Weights of a small self-supervised audio encoder (BEST-RQ): batches of 128.
Rows from block 2 of a small self-supervised audio encoder (BEST-RQ), named by matrix and row number. Rows with one number belong to one neuron. Each number is 128 + 32 x the weight over its row's rms, rounded and kept within 0 to 255. All counts start at 0. Numbers have three digits each.
After each neuron's rows are labels from the 100 clips, of 14976, where the neuron reaches its highest value: "loudest" is the band of the loudest frequency at the time of the peak. Only what is clearly more common there than usual is listed. The data: short read English sentences (LibriTTS-R).
# fc1: MLP up (model.blocks.2.mlp.fc1.weight, 512x256), inputs 0-85
# fc2: MLP down (model.blocks.2.mlp.fc2.weight, 256x512, transposed), outputs 0-85

fc1.20:126171100117127118119064103092110157148129189080076118165161157124076130052144144136167119054122122089159115140151096107161062142141120127123053135173120102182106151133177143113184155146116169116097098109135130109139159125130083093189179099086115137110112104
fc2.20:093134169150107109112119160092118153151154153156186119086080074168137131109188089141055073124131090178109146117117139107132152096121058151124168138116165156175128147128144109106143100160160156190167129126135129112102126127166058201056051162120079160093152110
loudest: 4000 to 8000 Hz

fc1.118:180170123083115161075172131096181131108090163128146113139146120076143146119082107084087114131114126143148122177157106138125067116153065153187132147194133112075135126150078113116119189114113134162168116196099041128162156136179122111103088101102099138131188073
fc2.118:182181146102135151090069146100103117094113141118109108172145119186137129156103153155151144105120124104148103153087096139091123195141146100170132137176057151174153116094058147124169088169133089110102141145110137119133169099078131108118130146186176154083126188
loudest: 500 to 1000 Hz

fc1.210:122165079121160105110126076135165135152178086133123101109096184104119161108175145100131131134170161092174133124156104079097120117126132106121158118100101122078099144121112105166112146142069146090174152106087154150133112158142134182213118164167187107130099094
fc2.210:125120148148116079116110135186131112155133117135113105163145142145141163132121135138156131120068146119134151135082157182107141168180148125096137046163107097103052101136063145147140121088123112180089081136090171174124112106126124126150123194179134129107145120
loudest: 4000 to 8000 Hz

fc1.237:118130146124123171125131106164171111086128137099165116120176116100169144097140059158132137098132176115153131136118149081175129098083096091156134155136099105112172173075079105103147080138160109118107125128076124132055159122111144144095130167140113158103136126
fc2.237:105143087137218132136171140061176153158102187134097128111147114049110143161126120068137119103150105080119155168129092141109121109182127113135173144125117130125173182145148205137111176146131106142171109150157138108077119171108114133128110143163148161197079138
loudest: 250 to 500 Hz

fc1.344:147083092110143198115150138155129138140117130141113132092135153116146144176130154112108060081107120110129128121163192138165056116100105090150136145175054216082122105125109141162156129111104134092151098088152099096115122117147109030130142132128154076154137120
fc2.344:106100126166128153109127139177103167101154141111144142128119165122133089121103119137100115106154136097124102100125178152072113152093165125085114181099090142169046167099132087139175139188095135150109118120103062099193158086167131151162124065097170162135125171
loudest: 500 to 1000 Hz

fc1.485:068093137161095109133208111122109092157141172114123079141151169146048116092106100169145087110180061103142150130167078151121101123083134163127140162112151095098172179159145111166143125122136129096113165120097150156139153163121122116094129118099174111102119099
fc2.485:104106102144145147116121140177117103074070138160074096187130113102153101173146114124138161128100182152095088139110106148125109122147107127094051154140128154094114146121152114181081192095186141126155123094133151150186146145162099125099070117099124119156180100
loudest: 2000 to 4000 Hz

fc1.278:115056151157101147128197136131099121148131179080154118086101085092133108134153097102165079157157180117115153176157156147124099135155203154154079108166097102106076141205157137117152153115134190108148121093130179118079123092112127109112185089141167098140091094
fc2.278:161079154172106135092103079128147172143166124116195125127128138069167112051120086188116098127068120083111161095189160126130131106128124161134113045148125156095127151151153114122115093130141075163140140088041169116092122127109123170120162104118138225155074181
loudest: 500 to 1000 Hz

fc1.480:109153117184114109122162138126118094110105093086157146174128164166085124126113135149136089097173090103060090141086050154125126164136096143136139095152101111108141123124125077071138149121135142220104106107139157155149144130155100099129110105069095075149105159
fc2.480:156099172097188139125118117151093129123059129207142105083117105100109142122141090091156156145179156124090094119108112166139150155125101163063125171113088165146119139126108157159089158140135118166205123163163078091131111124136116101159096094162177083109121119
loudest: 2000 to 4000 Hz

fc1.79:105134088145146116123103093090102110157094101159057144124163056123130084067114151115127107129095115131105151159145138093181080189141132168133094114115084183090123169145128116084141127089131119090156102135173129121084117164126189061124142115083131183177166125
fc2.79:110101125152073129168127147104113137184139061131111107135134133181136128116192125142121146106118111103118122162132115087189126189155101117080105118149140151137125125062130106139141131062123124126117124147199120087127103163118110109107114101175060115129124102
loudest: 250 to 500 Hz

fc1.302:166125147172156123091139139134153125096151222095122127090118156152140117118115150176112073127084145156140153130096120181114194139147114143079138154151184116133110127113141138125122145150114149164200070077157108080110105081067176100174103126169097096159079133
fc2.302:147131108141099082118098202027172134165126131183133100125094107126077096107093093142153134125165162101142193155121051119208144088099077132122168160101148154123116132134137162109127199155171121085121100146128190136134144117057075099132121171098106148157162089
loudest: 500 to 1000 Hz

fc1.4:118128145126080067124154142136103165065132155116204075143111112102171144143130139113157067110128125147171120141078137128086113172088113155080149139122100063129112099094146159082135137089117126160133176069119128119118153150106151103189114129164110127081074139
fc2.4:144066126093122121186142096134078090152116092108113157074127159111120144133149117121170100099131117166142067148118112185127146114112126117153206162069065168137149141160087142104132127096079086145163165172088075140138113125178126172150062126145047176127098138
loudest: 2000 to 4000 Hz

fc1.197:142115148102063151140136107158126090124139114127105111091161113130067057142117206192121054133160195164124101179122080186123160116110151162103114091134179160156111145166157089109155136059117095134110138095146108141173098106124142128093139147192071139193097104
fc2.197:090105097115203127133204165162173111112131100142085142095171113109096177106118103143151182098120180144158155122108112095141109165111140141116059142050107101123125082220072112132153157144092093100121171152133137142154133095132099118084125062082139144108171094
loudest: 500 to 1000 Hz

fc1.82:146099110105099134067142118119095165157138134116092116159151179132134184119132201139156075135128160156107148112184190112140117121057136131086138109212120133111156082137109124148143123096140090155125144157092170087061121132131129147145124114137156103149084140
fc2.82:197123126111148122139126165121122157152175150119160147189085151133148105145116108124073093139103101123097103098120123076106121091197121114160136117127187181162133156118108172165176111168188092081100181123105125121125110153157109153124129071114068137133137138
loudest: 500 to 1000 Hz; 4000 to 8000 Hz