config.toml
norm = "layernorm"
activation = "relu"
mlp_ratio = 2
bias = "all"
qk_norm = false
inner_norm = false
muon_scale = "match_rms_adamw"
momentum = 0.95
adamw_lr_other_params = 0.0016
lr_schedule = "linear"
final_lr_fraction = 0
weight_decay = 0.06
Rows from block 3 of a small self-supervised audio encoder (BEST-RQ), named by matrix and row number. Rows with one number belong to one neuron. Each number is 50 + 15 x the weight over its row's rms, rounded and kept within 0 to 99. All counts start at 0. After the name is the row's rms in percent of the matrix's.
After each neuron's rows are labels from the 100 clips, of 14976, where the neuron reaches its highest value: "responds to" is what is common among them; "loudest band" is the band of the loudest frequency at the time of the peak. Only what is clearly more common there than usual is listed. The data: short read English sentences (LibriTTS-R).
# fc1: MLP up (model.blocks.3.mlp.fc1.weight, 512x256), inputs 172-255
# fc2: MLP down (model.blocks.3.mlp.fc2.weight, 256x512, transposed), outputs 172-255

fc1.263 103:30 66 51 31 51 38 46 47 23 62 98 46 46 36 60 50 55 35 30 03 64 24 63 47 47 37 47 55 76 58 65 40 80 52 51 62 43 56 64 30 56 33 63 76 60 47 49 49 41 50 50 53 51 40 35 60 52 55 38 49 61 82 40 37 24 65 68 45 41 69 61 47 58 52 49 55 89 39 59 32 43 51 67 33
fc2.263 096:19 70 59 69 58 48 28 67 55 32 43 53 49 27 51 57 46 46 48 68 67 38 63 53 33 62 72 49 43 80 41 59 63 51 57 33 29 48 34 62 52 72 37 21 50 42 49 77 66 37 40 65 55 38 43 73 18 32 67 65 68 67 42 44 79 70 44 54 30 39 00 43 66 53 73 40 39 57 40 61 22 49 47 54
responds to: voice: female
loudest band: 250 to 500 Hz

fc1.458 094:15 22 52 34 53 59 46 54 81 50 39 52 20 36 49 49 67 52 77 43 64 85 52 85 67 55 55 62 64 63 59 76 25 62 51 46 58 66 62 33 59 24 76 39 70 63 49 67 89 37 60 51 66 54 36 53 39 52 53 40 42 46 59 27 60 60 43 26 55 43 42 65 52 22 68 44 25 69 60 37 39 42 46 77
fc2.458 092:48 55 55 69 34 36 69 18 40 61 48 32 60 33 59 48 36 68 62 62 57 41 60 37 26 43 68 58 08 12 20 39 58 42 73 47 61 34 33 52 50 30 50 54 39 50 42 52 77 64 34 59 32 42 63 56 42 45 56 71 56 72 12 56 67 59 38 63 52 58 40 56 43 66 40 56 56 74 69 62 54 56 38 53
responds to: voice: female; the word "he"
loudest band: 250 to 500 Hz; 2000 to 4000 Hz

fc1.304 110:63 40 69 56 36 64 52 46 51 53 51 61 34 22 38 73 37 40 55 32 72 55 43 78 57 59 40 56 63 46 47 63 64 36 40 34 50 36 57 42 27 56 60 61 67 40 29 55 34 68 59 35 29 32 41 61 42 28 47 68 42 37 60 59 39 65 37 43 60 45 56 68 74 87 69 38 56 04 57 69 53 34 60 51
fc2.304 100:27 61 59 47 34 40 43 60 69 50 41 42 50 72 22 69 25 50 42 72 36 63 66 61 55 23 84 28 52 58 52 29 45 64 63 59 43 58 44 60 64 69 18 56 37 76 45 31 40 75 66 57 54 65 59 68 48 69 35 39 37 21 56 38 52 29 65 63 54 48 92 39 59 66 65 32 70 59 46 63 41 62 58 30
responds to: voice: female
loudest band: 500 to 1000 Hz

fc1.30 106:66 34 67 55 41 56 41 52 50 55 62 37 51 50 30 61 26 36 43 37 41 49 17 55 45 26 48 55 35 32 40 55 41 26 48 39 62 28 39 66 82 44 54 85 46 15 48 58 79 20 33 64 60 42 33 42 74 78 71 52 51 73 57 45 72 52 39 68 54 75 52 65 43 70 41 33 50 77 33 35 32 40 41 66
fc2.30 109:41 70 30 38 23 60 48 82 50 70 63 49 49 41 22 66 55 22 54 51 64 30 42 33 51 37 58 26 60 51 53 57 26 56 67 52 49 53 37 44 32 65 54 55 33 75 37 31 80 44 20 53 49 36 30 57 51 51 58 27 64 82 35 33 71 65 54 49 41 27 43 60 46 55 43 65 61 83 69 23 59 55 48 61
responds to: voice: male
loudest band: 250 to 500 Hz

fc1.41 105:69 68 40 27 50 53 62 55 46 63 57 48 32 46 38 46 56 59 37 52 54 37 41 57 48 69 45 71 79 44 43 48 55 59 40 68 69 46 52 25 41 49 69 61 54 43 45 46 63 62 29 53 50 54 57 71 76 65 23 49 41 40 62 33 76 60 35 51 40 60 52 72 53 56 35 49 38 78 62 26 57 68 51 60
fc2.41 105:41 35 52 36 77 48 61 31 47 61 57 61 66 64 50 70 46 25 51 43 56 56 56 37 40 54 54 51 42 55 44 26 53 61 40 35 39 42 48 08 18 27 31 52 73 32 53 63 57 71 93 60 20 83 48 68 62 24 41 66 50 67 51 46 54 84 59 43 38 59 58 47 62 64 41 53 23 83 40 22 40 45 51 72
responds to: voice: female
loudest band: 250 to 500 Hz

fc1.70 097:61 50 52 41 33 52 73 43 67 54 47 79 78 55 34 55 49 68 64 49 51 60 46 28 70 30 21 26 58 54 43 48 04 59 59 66 17 54 56 32 73 49 40 37 50 66 64 59 38 24 66 66 39 67 43 44 70 71 53 34 58 49 43 51 34 40 70 56 39 55 52 38 54 33 61 57 51 52 49 43 44 37 41 60
fc2.70 103:68 37 43 55 45 48 44 46 61 66 48 18 55 19 13 54 32 67 48 49 46 69 62 23 60 42 47 33 49 53 47 37 55 70 75 39 63 47 53 30 62 54 48 49 50 49 35 71 70 47 56 40 43 56 66 56 51 37 24 68 44 42 52 82 35 30 36 71 55 39 37 64 28 83 51 58 31 53 70 60 05 40 40 24
responds to: voice: male
loudest band: 250 to 500 Hz

fc1.486 103:77 47 19 45 43 34 50 38 35 38 65 50 60 64 21 55 77 23 47 38 35 50 50 60 51 47 47 24 56 62 41 63 47 32 31 61 41 53 60 48 41 56 61 54 36 37 42 41 31 35 56 52 59 53 34 72 55 25 60 33 35 52 50 52 46 32 43 66 49 77 65 25 68 43 43 54 58 53 37 60 35 58 30 30
fc2.486 106:40 50 39 50 52 34 55 46 64 57 66 19 66 45 38 48 64 55 58 22 46 69 39 52 66 62 77 59 37 37 58 65 45 62 38 42 35 65 50 51 33 99 40 58 56 41 48 60 47 70 34 17 44 44 55 69 62 45 46 57 23 38 26 69 58 50 40 63 56 71 53 66 57 60 48 50 37 65 55 95 31 55 64 60
responds to: voice: male
loudest band: 500 to 1000 Hz